From a checkpoint of a small text-conditioned image diffusion model: batches of 64.
Rows from block 11 of the denoiser, named by matrix and row number. Rows with one number belong to one channel. Each number is 50 + 12 x the weight over its row's rms, rounded and kept within 0 to 99. All counts start at 0. After the name is the row's rms in percent of the matrix's.
# convs0: first 3x3 conv (model.decb.0.1.convs.0.weight, 192x192x3x3), inputs 78-83, a 3x3 kernel for each
# convs1: second 3x3 conv (model.decb.0.1.convs.1.weight, 192x192x3x3, transposed), outputs 78-83, a 3x3 kernel for each
convs0.30 079:48 66 78 80 54 63 56 40 51 51 56 49 42 47 29 46 45 70 63 43 63 54 74 57 57 46 45 27 51 45 35 33 47 81 62 65 23 57 63 41 41 40 52 54 49 66 51 55 54 31 53 63 34 46
convs1.30 097:43 50 58 64 48 72 68 50 30 73 28 41 48 37 54 41 68 64 49 63 63 48 38 42 63 59 27 37 60 43 50 60 44 46 41 66 45 44 43 55 63 78 36 35 39 50 45 47 47 54 48 55 42 74
convs0.31 109:72 52 54 51 26 52 70 67 44 58 37 42 73 54 53 48 30 18 73 36 49 59 71 59 51 54 64 53 57 53 37 65 44 44 55 52 48 26 54 36 50 50 43 57 39 49 43 40 54 69 52 51 42 51
convs1.31 103:73 59 39 42 40 47 68 52 46 44 65 37 56 38 43 46 45 60 38 66 39 60 53 39 35 55 43 63 54 44 40 42 41 33 69 53 44 58 31 59 53 33 51 45 62 36 56 46 43 56 39 59 49 52
convs0.32 074:68 37 61 53 52 44 55 56 41 39 51 45 53 58 52 42 46 58 54 23 32 57 54 44 57 64 44 47 42 41 43 40 35 54 64 36 49 60 54 40 58 61 26 37 48 60 42 42 46 44 39 50 57 47
convs1.32 091:54 44 66 32 44 41 36 53 76 73 33 64 33 43 45 61 53 52 52 53 66 44 50 55 37 52 45 75 51 51 41 60 39 48 37 53 51 15 53 75 56 28 50 53 50 44 49 29 67 62 52 67 27 47
convs0.33 133:45 48 42 71 57 40 61 23 48 45 58 47 60 41 56 51 34 42 41 38 38 54 35 46 70 39 51 61 49 35 16 54 60 69 31 36 45 52 49 53 28 40 46 34 52 43 40 31 38 54 50 53 44 48
convs1.33 108:36 39 62 50 56 50 57 63 61 72 57 36 33 54 41 56 40 53 33 48 44 33 77 37 56 64 50 62 57 38 45 39 66 56 44 38 42 45 61 50 48 37 50 59 50 55 58 46 41 48 50 45 34 60
convs0.34 116:42 48 37 99 49 36 68 48 34 70 35 28 39 35 60 50 58 88 42 62 57 66 64 33 60 52 64 57 41 44 39 38 49 37 50 44 60 56 58 59 79 47 43 62 67 51 41 60 33 43 71 54 51 45
convs1.34 109:35 85 33 78 43 27 41 58 51 41 22 43 60 71 30 47 52 52 44 49 49 58 60 41 34 52 58 50 40 32 39 39 71 59 57 52 33 51 77 55 38 33 49 58 43 36 65 49 47 38 58 52 55 37
convs0.35 089:50 46 59 40 76 67 60 61 66 62 49 22 40 61 41 59 67 61 77 33 63 44 32 52 49 37 57 43 51 48 44 11 48 59 41 44 51 48 55 59 63 64 48 59 45 69 68 55 82 58 51 72 66 47
convs1.35 098:56 45 52 62 57 33 59 53 51 60 52 52 55 53 62 49 47 31 57 58 54 60 15 54 68 31 41 56 55 47 43 41 51 43 46 46 51 82 40 39 66 60 46 50 41 36 43 56 50 57 47 56 52 32
convs0.36 072:52 59 39 47 50 69 38 66 54 64 63 37 65 36 57 36 56 61 56 47 57 80 51 61 31 62 42 41 59 64 56 46 52 63 60 44 57 61 52 58 43 45 58 24 40 43 49 51 39 40 59 33 55 64
convs1.36 092:65 37 57 51 50 53 37 42 66 32 38 70 41 65 60 65 41 32 55 50 48 67 48 55 51 40 53 68 61 38 47 38 37 35 61 53 41 50 33 59 68 52 41 48 66 45 70 50 41 51 34 51 42 50
convs0.37 121:44 42 69 61 81 43 50 35 54 56 56 56 18 59 47 58 60 15 58 50 57 50 52 45 64 70 29 44 46 57 50 32 57 55 30 36 42 53 57 46 41 62 56 59 70 58 59 49 50 52 57 63 47 42
convs1.37 102:50 49 59 42 70 46 55 37 51 53 47 40 55 52 39 34 47 62 63 39 41 51 46 42 58 48 42 85 40 49 41 80 66 31 48 64 40 36 69 68 35 56 53 64 39 44 50 44 53 70 57 61 61 30
convs0.38 112:71 36 38 55 44 36 58 64 51 36 70 68 23 46 53 68 36 71 74 62 70 53 44 34 62 28 59 63 57 43 56 39 42 49 53 34 46 54 35 41 64 48 46 44 66 55 50 49 47 36 48 32 36 46
convs1.38 098:49 76 30 69 41 35 53 58 48 43 80 39 25 54 56 64 45 36 34 59 56 78 41 63 38 49 48 72 42 45 47 40 59 32 44 58 32 53 43 64 31 64 48 48 32 28 45 54 56 48 45 38 57 56
convs0.39 107:45 56 58 53 64 49 46 44 42 40 58 33 69 88 60 43 55 40 27 70 61 55 46 50 34 77 34 60 79 44 55 51 81 49 47 58 46 42 60 58 48 40 44 53 42 52 46 35 47 23 24 55 54 51
convs1.39 097:46 55 36 46 46 35 41 65 68 67 65 20 43 39 64 43 41 74 60 35 33 57 56 45 64 39 60 34 36 66 57 56 45 51 29 24 48 57 20 54 45 57 54 72 39 47 50 56 51 38 43 46 57 50
convs0.40 106:24 44 61 58 68 60 59 49 72 52 64 40 26 49 34 48 47 37 51 29 36 38 49 50 57 54 53 54 25 60 49 61 39 37 54 51 43 61 49 65 45 59 45 59 35 55 43 63 67 48 50 55 63 44
convs1.40 097:63 40 52 42 59 56 46 42 50 65 44 70 39 52 37 57 42 61 42 66 52 26 24 55 58 56 68 39 40 52 55 57 38 34 44 67 46 43 62 53 36 39 57 51 55 65 54 64 39 61 41 28 56 45
convs0.41 130:27 53 50 39 40 48 31 50 35 47 57 53 54 24 65 62 37 43 43 43 52 44 34 55 55 42 69 64 73 56 31 55 66 61 42 62 47 49 46 27 46 56 56 65 46 53 37 56 64 55 73 48 63 61
convs1.41 099:39 55 58 70 68 30 46 62 39 47 40 66 73 38 56 38 51 13 62 55 57 56 43 33 45 54 38 58 44 50 48 35 54 42 73 53 43 51 27 50 56 59 53 67 55 59 27 34 59 44 63 56 37 65
convs0.42 078:33 44 52 50 67 34 50 49 35 56 09 56 63 42 46 72 39 39 55 49 34 53 49 66 32 52 56 70 63 40 33 41 54 35 42 48 57 58 54 32 27 37 52 65 53 38 51 58 32 33 60 37 47 58
convs1.42 102:76 30 50 44 55 53 56 46 44 64 61 38 39 44 52 62 50 47 70 31 46 44 55 63 57 48 51 40 73 49 44 33 51 64 48 50 44 40 50 54 44 57 48 68 51 24 47 69 55 68 52 62 44 34
convs0.43 079:63 72 46 22 41 38 45 69 51 73 42 47 50 58 24 27 68 76 48 51 44 63 58 81 43 61 41 43 59 73 74 65 68 37 44 35 39 66 48 74 51 41 52 41 40 56 54 52 60 45 40 52 44 36
convs1.43 103:43 56 48 60 53 53 36 71 34 71 64 56 49 65 28 43 44 44 53 58 29 49 57 51 51 36 39 29 58 56 53 55 46 40 48 50 33 39 75 56 55 51 61 40 48 52 61 30 30 39 43 42 51 66
convs0.44 098:32 39 43 47 63 59 72 70 47 70 71 33 58 50 64 20 63 39 60 76 39 33 65 46 56 75 56 50 49 59 60 53 50 42 66 59 54 51 59 56 47 50 44 31 38 50 51 49 42 33 45 53 55 60
convs1.44 101:52 31 45 48 50 63 18 59 68 47 55 49 39 53 73 37 66 36 33 51 54 43 35 70 69 43 52 40 51 64 65 48 46 50 56 39 58 52 51 72 37 38 29 77 37 43 52 55 57 63 47 39 52 58
convs0.45 137:30 37 51 37 62 60 49 36 49 21 60 99 33 72 37 53 55 29 43 31 45 53 47 59 30 26 46 40 58 56 49 43 55 69 60 56 46 42 55 53 53 65 66 41 48 42 67 48 41 58 61 47 72 64
convs1.45 100:55 47 63 40 57 57 40 57 51 73 41 51 66 34 73 11 69 59 46 50 63 45 57 47 60 65 51 42 48 46 56 51 41 63 43 53 45 58 51 58 38 59 41 74 40 29 47 72 53 66 61 43 45 16
convs0.46 088:63 44 56 37 36 30 44 50 54 43 37 67 56 61 52 58 48 50 49 35 59 60 23 50 66 37 63 36 45 41 49 31 50 47 59 60 47 51 57 56 57 46 48 55 60 62 59 50 41 20 46 61 53 49
convs1.46 097:51 50 66 39 30 52 65 61 41 69 45 40 58 36 29 40 55 61 47 74 56 50 62 75 59 36 35 45 58 57 73 55 60 51 36 60 63 65 40 44 06 46 62 56 42 43 58 41 58 53 63 46 56 44
convs0.47 101:28 58 78 57 56 53 18 61 42 22 26 36 48 44 48 60 56 85 40 33 46 58 78 64 36 26 19 51 35 36 39 61 59 30 39 61 57 51 68 53 55 65 42 54 53 60 62 55 53 53 45 49 42 25
convs1.47 102:55 40 35 48 43 55 08 63 59 49 49 50 30 41 64 67 48 57 40 48 42 72 62 43 57 40 49 53 53 55 42 52 37 67 50 62 44 52 77 42 58 45 60 42 39 48 51 52 46 57 42 67 34 55
convs0.48 105:47 52 44 56 46 58 37 41 30 58 54 43 25 45 58 62 49 34 62 59 57 63 76 49 52 47 66 53 47 47 55 46 49 30 55 35 48 45 54 34 57 52 42 63 57 47 39 53 55 35 54 51 56 59
convs1.48 096:52 49 64 62 56 28 44 31 52 44 50 57 49 47 36 64 58 59 21 71 48 63 43 44 54 37 50 53 40 42 62 48 60 45 41 60 52 49 51 41 37 62 56 40 31 31 77 49 33 54 37 29 63 60
convs0.49 097:50 89 74 47 49 54 62 58 61 48 50 47 43 62 46 47 46 71 58 29 46 43 17 50 48 55 52 49 57 57 44 30 57 65 58 46 49 52 51 34 28 43 59 51 52 44 53 54 30 75 80 49 50 65
convs1.49 095:37 55 41 36 37 60 75 50 66 49 41 40 34 55 38 55 58 62 39 66 41 53 63 34 51 41 54 40 63 53 42 49 53 51 46 37 59 41 37 52 29 67 48 46 45 52 43 64 32 63 64 51 54 51
convs0.50 084:42 52 64 42 43 23 59 56 47 43 58 72 59 36 55 30 46 46 56 67 52 49 54 29 70 63 59 47 72 47 34 38 60 42 42 50 58 63 45 55 61 66 51 48 52 50 58 30 42 40 47 36 46 51
convs1.50 096:26 37 47 72 51 48 38 70 43 75 40 56 44 54 54 42 59 30 52 64 53 47 45 64 43 47 55 29 70 75 39 59 51 54 40 48 66 44 49 32 55 31 37 56 76 54 65 39 53 44 32 60 48 48
convs0.51 082:67 53 61 66 54 60 61 59 51 44 45 70 51 37 33 49 34 43 38 50 42 52 64 34 65 58 35 50 56 55 65 19 59 53 44 56 50 50 33 71 47 59 58 38 47 55 55 54 54 59 40 54 61 53
convs1.51 097:60 39 47 48 50 66 74 62 29 49 67 46 58 08 67 51 39 53 37 41 38 42 48 74 70 51 41 47 64 45 40 65 35 45 33 39 46 50 25 56 56 60 57 45 34 59 58 54 52 55 52 42 48 40
convs0.52 082:37 44 46 53 58 52 50 70 43 61 28 49 58 73 58 62 70 19 51 42 38 56 35 65 44 35 48 52 66 56 43 41 49 59 39 45 55 50 46 73 66 33 47 39 50 32 41 44 60 47 46 51 41 33
convs1.52 091:38 43 27 59 54 72 59 55 32 65 31 59 30 34 44 51 88 42 45 44 45 38 55 54 27 72 69 64 51 37 39 55 47 49 49 58 61 26 74 47 61 30 46 57 52 37 46 38 47 64 49 41 48 56
convs0.53 082:62 49 55 34 40 60 33 63 57 38 32 53 41 68 30 38 61 65 43 59 47 54 45 47 51 50 43 64 40 49 52 54 45 45 52 46 59 50 60 47 49 42 44 55 59 61 39 36 40 60 61 46 52 37
convs1.53 093:43 50 52 49 55 60 43 56 28 55 30 53 56 55 55 40 48 40 39 35 60 58 64 50 43 30 53 46 60 47 48 55 39 38 45 68 54 37 55 50 58 44 68 44 48 54 27 45 52 47 55 68 46 63
convs0.54 098:39 60 55 53 55 62 40 42 54 34 61 65 70 76 45 68 63 36 52 51 53 39 60 57 62 54 43 54 48 65 42 57 53 54 45 54 46 62 42 48 42 53 52 68 52 50 40 43 56 53 41 51 37 54
convs1.54 092:41 56 58 53 53 39 36 54 60 60 30 46 32 45 65 66 62 52 64 35 24 47 47 44 40 77 64 55 30 50 43 35 69 51 54 57 42 47 59 54 44 58 54 58 53 60 38 46 52 57 39 48 64 49
convs0.55 050:43 62 48 60 72 61 40 63 45 12 33 50 47 39 39 28 56 52 37 40 27 31 40 58 56 68 47 42 51 29 31 66 53 35 49 48 40 54 46 50 55 48 26 47 52 46 44 52 57 56 59 45 35 44
convs1.55 097:50 40 60 57 48 50 54 28 54 48 41 64 52 69 36 49 55 52 42 62 30 55 58 36 64 46 62 55 55 65 39 46 47 38 55 38 40 47 63 65 40 71 42 40 44 53 66 50 64 47 50 31 46 55
convs0.56 091:64 38 44 40 64 46 34 49 57 55 36 53 34 46 53 66 57 38 59 39 50 19 32 53 37 38 44 43 59 64 49 35 51 41 40 53 41 43 36 55 67 67 53 22 34 38 33 44 66 80 62 47 58 69
convs1.56 099:26 41 65 63 55 40 47 50 62 62 61 41 40 27 61 32 65 63 43 65 75 64 25 68 47 46 32 36 75 45 47 66 48 57 39 44 56 57 36 63 43 51 41 69 60 49 45 45 60 63 50 21 37 74
convs0.57 114:50 63 20 11 65 31 42 44 63 55 76 39 43 46 48 75 66 44 47 69 52 30 58 41 46 31 49 41 40 54 72 49 51 61 50 42 56 39 48 55 79 53 36 49 59 46 31 41 51 63 63 52 45 50
convs1.57 106:48 41 53 43 49 46 71 59 41 42 27 65 49 60 39 39 64 41 77 39 47 48 31 69 41 57 47 42 56 42 50 32 62 34 52 78 47 58 49 49 52 49 32 60 59 70 39 75 60 42 45 42 56 47
convs0.58 097:51 49 65 46 48 49 34 46 35 85 46 41 44 83 35 63 54 29 47 56 58 54 61 68 80 22 63 58 52 58 42 75 48 30 53 43 54 37 54 53 50 45 46 62 46 58 31 30 59 52 53 33 44 35
convs1.58 101:46 53 46 71 58 63 14 48 73 36 45 33 64 19 76 50 69 37 78 59 42 30 55 47 44 50 59 57 51 46 36 46 70 19 46 38 53 47 42 58 54 59 33 61 45 49 46 40 57 53 46 51 58 50
convs0.59 128:47 33 55 57 61 38 39 61 37 45 46 64 45 59 57 60 30 68 28 39 29 49 40 45 53 62 34 58 60 41 73 35 43 56 38 37 59 64 66 67 57 54 59 46 66 56 54 55 58 61 58 56 44 64
convs1.59 104:30 60 59 70 35 62 46 45 44 68 61 60 46 55 29 29 69 32 34 63 64 65 40 36 34 65 48 26 54 57 56 39 49 53 41 45 59 52 55 45 57 50 34 41 44 46 40 48 45 56 66 48 33 62
convs0.60 109:68 34 41 43 47 54 43 60 51 51 30 20 80 60 63 34 50 56 41 44 28 59 81 54 40 41 73 58 50 57 60 33 46 59 45 44 41 60 51 52 53 54 50 47 53 41 32 41 49 62 48 68 68 58
convs1.60 097:48 65 63 56 41 53 32 61 42 43 62 52 59 50 56 43 50 60 52 37 29 44 45 32 37 64 72 45 47 43 73 46 48 56 55 43 62 42 26 43 66 43 69 39 65 63 31 46 37 42 55 71 51 46
convs0.61 062:50 40 36 44 68 62 72 58 60 39 37 65 58 39 76 73 54 64 44 48 58 53 43 39 66 76 50 52 54 48 67 38 66 39 39 63 29 57 38 45 61 38 40 29 33 35 47 44 28 60 46 55 42 38
convs1.61 097:49 55 59 24 59 54 64 39 53 50 60 57 46 33 65 55 30 45 47 59 43 72 29 66 34 61 51 66 56 36 34 42 55 68 54 40 54 70 51 28 50 52 58 57 37 44 52 62 52 43 50 69 39 69
convs0.62 104:44 51 54 84 56 34 54 62 62 22 53 53 56 33 42 38 44 69 32 58 56 36 60 54 62 58 59 31 34 57 33 59 35 50 88 51 37 36 42 42 48 56 79 48 42 44 54 64 51 53 37 59 42 67
convs1.62 103:48 24 61 45 60 57 56 45 45 36 33 36 58 36 57 55 73 44 67 22 59 61 22 60 51 59 61 58 37 38 50 41 62 43 58 46 48 54 55 43 54 57 55 58 58 58 45 52 47 52 46 55 39 53
convs0.63 096:66 60 44 63 68 34 48 74 58 51 77 71 46 64 56 75 34 45 67 55 69 51 29 76 62 52 68 54 50 44 45 63 53 64 56 57 48 28 35 53 59 52 55 39 43 67 57 50 59 57 54 43 26 55
convs1.63 092:53 14 53 29 69 65 33 55 74 75 57 51 26 47 39 44 38 63 54 57 43 60 45 37 39 66 57 58 58 42 37 60 58 50 24 77 41 61 66 58 38 51 69 58 50 49 56 50 46 56 41 53 62 55
convs0.64 080:70 43 48 58 61 27 31 43 53 66 43 29 45 64 58 50 42 22 56 51 58 44 40 66 52 52 60 46 43 60 50 42 47 62 62 47 41 46 62 51 61 56 78 49 41 63 63 53 53 36 53 32 52 43
convs1.64 094:35 58 45 75 31 50 46 37 63 41 55 71 41 46 56 62 51 56 67 37 53 51 51 31 47 62 47 53 41 60 55 59 49 41 48 50 49 31 46 45 62 38 61 47 65 42 49 62 58 56 27 58 64 48
convs0.65 081:40 65 48 49 21 63 59 57 62 65 62 27 37 31 52 62 61 57 62 69 26 33 63 34 36 67 20 42 48 50 51 48 57 40 43 67 30 52 62 42 36 47 57 46 68 69 62 43 50 55 45 56 57 44
convs1.65 095:94 46 60 47 63 66 37 19 51 65 63 34 61 42 52 57 54 54 74 29 64 36 65 46 49 56 44 34 52 42 53 47 59 76 49 37 52 57 35 57 41 67 43 54 53 45 50 59 53 42 50 39 48 51
convs0.66 077:55 55 54 55 73 67 71 55 43 51 40 29 49 35 52 66 37 46 32 49 47 51 44 33 61 42 56 42 49 50 60 33 57 64 41 15 53 45 54 40 48 62 59 52 48 44 47 56 42 45 36 45 45 47
convs1.66 104:55 55 24 72 25 61 41 69 48 45 36 45 59 45 40 64 55 73 64 41 51 65 45 59 41 48 70 48 59 40 34 80 55 45 52 51 43 50 62 65 64 44 46 50 23 35 57 34 63 55 68 32 69 47
convs0.67 113:38 43 54 43 37 39 64 50 47 67 56 38 71 48 55 63 81 71 53 50 64 54 57 87 35 71 40 41 42 40 44 63 41 64 63 46 65 58 37 54 49 68 30 50 62 35 47 41 43 52 31 53 40 60
convs1.67 106:45 51 42 61 59 54 47 54 41 67 73 46 41 46 13 55 56 63 69 46 43 42 64 37 60 44 48 41 46 59 60 61 59 48 39 58 47 41 38 60 56 77 63 20 57 51 44 49 56 65 40 65 50 56
convs0.68 131:25 43 84 62 42 71 72 64 37 44 40 35 68 54 41 77 45 39 57 64 57 57 64 51 66 42 48 42 48 48 22 59 63 62 46 41 52 54 54 55 43 62 47 40 39 51 51 61 39 57 50 53 55 41
convs1.68 103:76 37 40 31 48 58 43 57 49 74 48 17 60 59 46 56 48 59 65 51 53 34 35 53 50 54 58 59 47 38 43 39 48 49 62 74 56 52 46 49 65 46 54 63 46 51 34 62 51 48 62 44 37 50
convs0.69 087:60 53 35 39 39 55 70 42 45 50 81 68 41 31 61 49 57 50 47 51 67 51 51 69 61 25 27 59 76 38 38 53 32 51 44 55 79 53 46 49 60 81 58 34 38 41 45 52 47 32 44 60 36 49
convs1.69 099:51 58 55 65 45 46 53 49 37 59 72 54 52 61 50 35 41 33 33 57 55 46 53 56 36 51 49 61 52 40 64 52 66 60 37 46 40 69 46 52 52 63 87 34 29 38 48 30 45 48 58 62 53 65
convs0.70 128:68 44 41 48 53 48 68 35 51 49 42 35 20 66 64 68 60 54 35 67 64 47 58 41 58 53 26 62 76 34 46 37 50 55 48 58 54 40 36 31 66 59 62 59 46 50 18 47 49 31 63 41 65 62
convs1.70 109:58 51 23 39 52 39 54 48 60 40 47 64 53 56 63 51 55 44 51 57 53 59 52 41 28 45 57 27 49 35 41 28 55 61 58 55 56 32 50 45 41 44 45 68 65 61 56 58 66 22 62 77 40 36
convs0.71 097:54 52 35 40 55 42 47 62 53 68 62 55 61 89 41 49 63 54 41 52 40 61 75 33 42 50 58 36 72 51 54 42 78 47 66 36 34 48 48 59 40 56 62 50 44 38 29 55 53 46 47 54 42 59
convs1.71 106:25 56 53 69 52 55 58 38 42 58 65 58 45 35 53 60 54 29 46 49 62 60 52 31 56 54 59 57 45 52 39 49 32 44 47 70 65 36 49 31 43 57 43 65 62 60 54 29 49 49 28 55 67 59
convs0.72 085:32 55 75 65 66 61 36 41 54 51 73 46 71 69 37 57 54 33 33 46 73 49 43 38 56 43 50 31 32 30 36 43 50 59 33 37 55 50 64 62 68 53 46 24 35 62 58 51 48 30 40 51 49 49
convs1.72 101:32 53 55 61 55 36 62 53 27 52 20 28 64 47 59 52 61 57 58 56 44 48 43 41 66 35 57 48 41 65 64 34 39 51 72 61 61 53 34 51 29 66 60 45 43 34 38 63 60 46 54 57 59 59
convs0.73 070:67 63 46 56 38 58 58 63 54 46 49 42 58 68 68 53 78 66 40 44 27 34 40 70 49 38 37 65 43 45 58 63 50 53 49 49 52 25 54 63 50 51 27 42 46 38 41 41 56 55 43 63 43 49
convs1.73 099:38 56 58 61 41 52 57 62 33 40 42 63 64 49 54 55 51 27 43 49 46 44 52 50 53 51 67 43 50 61 66 46 38 43 42 45 57 39 52 69 46 51 34 53 37 48 51 56 51 61 61 36 41 34
convs0.74 085:29 23 29 39 69 53 49 39 44 69 41 54 51 46 56 58 54 28 49 42 36 52 29 53 43 76 60 35 55 56 61 58 64 40 82 67 59 65 40 39 60 62 45 50 49 52 57 62 57 52 55 49 58 35
convs1.74 097:44 46 53 51 56 48 47 54 38 66 54 65 47 53 30 31 54 40 39 47 66 45 56 80 56 63 27 38 40 64 56 43 54 58 68 41 83 55 44 58 36 56 42 58 42 67 52 36 36 48 65 46 67 39
convs0.75 093:61 66 44 51 52 60 32 07 38 62 50 38 32 85 07 39 66 34 56 47 51 54 35 24 78 58 70 49 46 40 44 62 57 66 64 44 39 66 49 53 67 59 60 62 46 53 42 52 50 52 47 47 52 40
convs1.75 105:49 78 45 67 43 54 47 32 55 30 54 51 52 45 51 54 60 49 43 53 52 76 46 41 52 46 43 70 43 38 38 62 64 62 43 51 20 40 66 49 63 50 61 44 62 55 63 36 29 42 45 71 53 54
convs0.76 113:53 30 26 75 42 50 68 57 33 34 53 67 44 23 59 55 53 40 50 58 81 50 50 65 47 79 51 48 60 40 51 63 44 37 36 60 51 51 52 76 53 43 51 56 54 46 65 51 44 44 58 62 41 50
convs1.76 097:40 41 63 75 56 42 65 24 54 56 57 50 35 60 62 58 34 44 40 46 52 41 59 49 55 44 57 44 50 67 54 60 56 48 42 39 49 35 30 62 50 45 51 60 54 54 56 30 63 38 42 47 59 70
convs0.77 074:50 65 57 76 56 55 52 68 52 77 43 42 46 96 60 42 28 89 51 37 38 30 33 37 38 53 43 58 42 55 42 40 44 62 32 63 43 48 49 43 55 57 52 56 65 53 40 45 53 53 42 70 58 46
convs1.77 096:60 54 33 74 28 69 42 45 51 54 59 43 70 28 46 41 71 56 58 14 46 50 78 37 61 44 53 30 50 51 63 64 58 33 38 51 57 42 60 46 52 39 69 44 48 42 59 59 59 31 50 53 48 47
convs0.78 130:64 65 12 49 32 27 61 69 71 77 45 32 59 57 51 56 52 56 29 67 46 29 35 76 70 36 73 30 49 31 44 42 43 41 40 34 62 61 27 39 60 51 32 42 57 58 49 55 26 56 63 53 41 49
convs1.78 101:51 35 52 51 52 42 47 66 49 56 59 37 37 44 53 59 48 75 45 79 51 44 55 49 21 55 53 70 59 52 37 36 67 53 71 20 55 45 44 48 62 51 51 63 36 61 39 54 43 63 41 53 52 48
convs0.79 092:52 72 52 73 66 67 64 64 45 40 34 66 39 64 48 68 43 48 51 51 79 76 41 44 49 56 39 29 51 48 45 50 35 47 46 48 30 51 30 51 48 47 51 44 30 39 52 59 55 66 69 47 47 51
convs1.79 106:45 52 69 42 72 46 56 45 34 50 56 49 74 34 49 37 65 46 34 55 57 65 54 43 46 19 55 40 39 58 44 54 53 49 60 50 39 46 64 57 50 65 62 45 47 37 50 45 61 48 69 36 70 54
convs0.80 099:53 44 52 37 52 66 49 36 49 65 68 43 54 63 63 41 37 56 58 33 68 52 34 74 45 59 53 40 60 39 53 52 37 73 71 43 54 49 34 64 20 51 54 35 48 53 58 43 32 45 30 42 49 64
convs1.80 102:61 39 48 49 46 48 63 43 50 53 48 49 45 48 50 57 49 47 37 56 70 60 36 68 51 65 20 43 56 57 62 51 34 38 64 44 49 61 59 46 30 40 55 58 44 46 49 54 45 47 30 62 63 41
convs0.81 074:32 45 51 43 26 45 76 56 48 36 09 50 69 42 63 59 58 55 55 46 56 39 70 42 28 53 41 71 67 47 54 56 75 29 53 57 31 60 50 62 68 37 58 68 56 49 50 51 57 70 57 43 39 35
convs1.81 096:70 33 37 43 66 56 29 35 55 40 53 40 63 54 49 65 26 51 66 53 39 67 46 40 32 53 51 59 47 65 50 40 56 54 51 58 48 49 48 86 42 61 47 39 34 45 58 49 46 27 43 52 56 56
convs0.82 070:66 53 32 53 48 75 49 36 60 41 72 46 64 41 59 44 31 44 42 51 44 38 46 33 58 65 63 50 61 74 57 68 49 59 66 53 37 50 65 51 55 53 58 51 47 40 40 53 43 53 46 70 66 42
convs1.82 096:26 61 41 43 34 84 76 49 54 57 53 48 50 29 60 62 50 54 51 61 58 48 52 14 55 45 54 51 64 70 55 56 31 48 31 58 52 41 54 55 44 48 49 53 69 47 52 48 54 66 43 70 46 37
convs0.83 149:43 28 60 28 53 54 57 53 51 44 50 52 47 32 43 70 56 36 55 36 47 57 52 47 57 47 11 55 49 42 56 33 53 51 31 52 37 43 64 44 48 64 73 53 51 48 45 55 54 46 43 54 35 35
convs1.83 114:49 44 53 61 53 47 53 35 45 44 40 64 45 47 50 52 66 38 44 41 46 57 58 55 64 54 53 48 60 41 42 64 62 45 32 57 64 53 41 52 48 50 34 49 66 44 65 37 55 54 29 56 53 55
convs0.84 115:64 55 41 47 47 61 46 54 42 42 60 45 37 53 42 49 70 73 49 33 68 63 42 59 50 77 52 49 48 68 37 91 70 40 29 60 60 46 43 43 41 63 50 57 51 54 53 47 42 63 38 50 44 52
convs1.84 109:46 54 40 60 37 50 69 51 27 40 52 30 34 35 70 62 37 87 61 49 58 49 42 55 63 50 38 48 68 47 35 31 46 73 51 30 44 43 60 38 59 57 46 44 48 47 70 62 57 45 30 61 50 58
convs0.85 090:52 61 62 50 61 40 45 19 38 41 46 17 74 64 42 62 23 62 57 40 13 29 54 41 44 60 38 41 45 44 47 60 55 21 60 59 50 48 34 58 45 34 61 56 52 41 54 47 43 48 40 54 56 48
convs1.85 098:53 53 49 48 39 58 34 46 70 55 68 49 55 31 38 72 54 47 40 47 54 50 65 57 68 11 61 55 54 45 50 59 45 57 39 47 26 63 71 34 41 63 44 79 49 40 42 78 75 29 50 58 28 37
convs0.86 063:36 36 43 61 60 49 32 44 48 49 60 50 57 46 68 41 34 69 33 65 43 62 66 51 51 74 76 34 25 64 38 33 47 62 25 41 49 46 40 45 45 54 39 56 67 35 38 46 44 51 49 59 61 43
convs1.86 098:45 56 79 39 55 53 66 27 45 45 37 54 32 76 50 61 42 68 46 57 64 64 51 43 59 38 50 69 55 39 35 25 40 47 68 75 47 27 68 34 61 47 60 59 42 27 50 28 52 49 85 40 45 45
convs0.87 076:32 54 55 68 45 64 55 67 42 93 83 40 50 30 45 67 40 75 42 23 62 67 71 65 36 32 47 53 57 58 44 53 56 47 52 53 48 34 65 70 43 59 46 56 54 46 59 60 57 61 37 45 56 32
convs1.87 097:49 22 62 45 68 52 45 36 52 49 38 57 70 65 42 61 30 52 35 27 60 47 51 64 60 34 45 38 59 42 46 49 49 51 38 69 39 41 38 48 76 55 47 50 26 40 63 54 56 50 68 54 56 37
convs0.88 112:38 63 50 13 43 76 59 43 64 38 28 53 59 40 52 59 50 46 51 58 56 61 43 61 45 58 70 41 41 56 52 45 52 63 46 49 59 65 62 52 45 49 61 58 60 45 48 58 24 31 50 56 53 50
convs1.88 118:67 61 52 41 35 50 55 46 48 54 52 44 24 59 61 71 30 46 52 47 50 51 43 53 55 23 42 57 58 59 52 41 43 37 52 32 46 74 44 28 72 50 54 31 57 53 43 57 49 67 40 65 61 36
convs0.89 117:27 37 45 56 46 59 45 64 65 66 25 39 74 43 44 49 41 51 69 54 30 60 63 67 30 31 40 24 49 50 33 52 45 43 37 45 39 36 52 51 38 39 45 64 61 50 70 41 47 47 66 48 60 66
convs1.89 095:37 31 50 56 37 70 70 47 56 33 69 52 46 59 28 69 49 57 56 84 32 51 47 33 74 50 46 52 51 43 40 27 78 50 47 61 59 49 49 39 46 49 50 76 18 65 50 28 38 73 44 36 56 62
convs0.90 106:37 46 44 52 38 38 44 47 45 56 34 65 50 45 44 62 60 39 58 63 27 56 70 37 43 40 47 58 50 42 73 56 53 79 57 64 58 57 33 46 38 48 47 60 63 49 52 57 52 35 23 43 54 44
convs1.90 102:52 42 47 46 43 36 63 66 43 36 38 78 64 34 44 45 77 50 36 46 38 54 53 50 74 52 72 55 50 55 42 63 56 64 53 52 56 38 51 45 56 56 44 51 57 45 49 48 77 52 57 40 62 55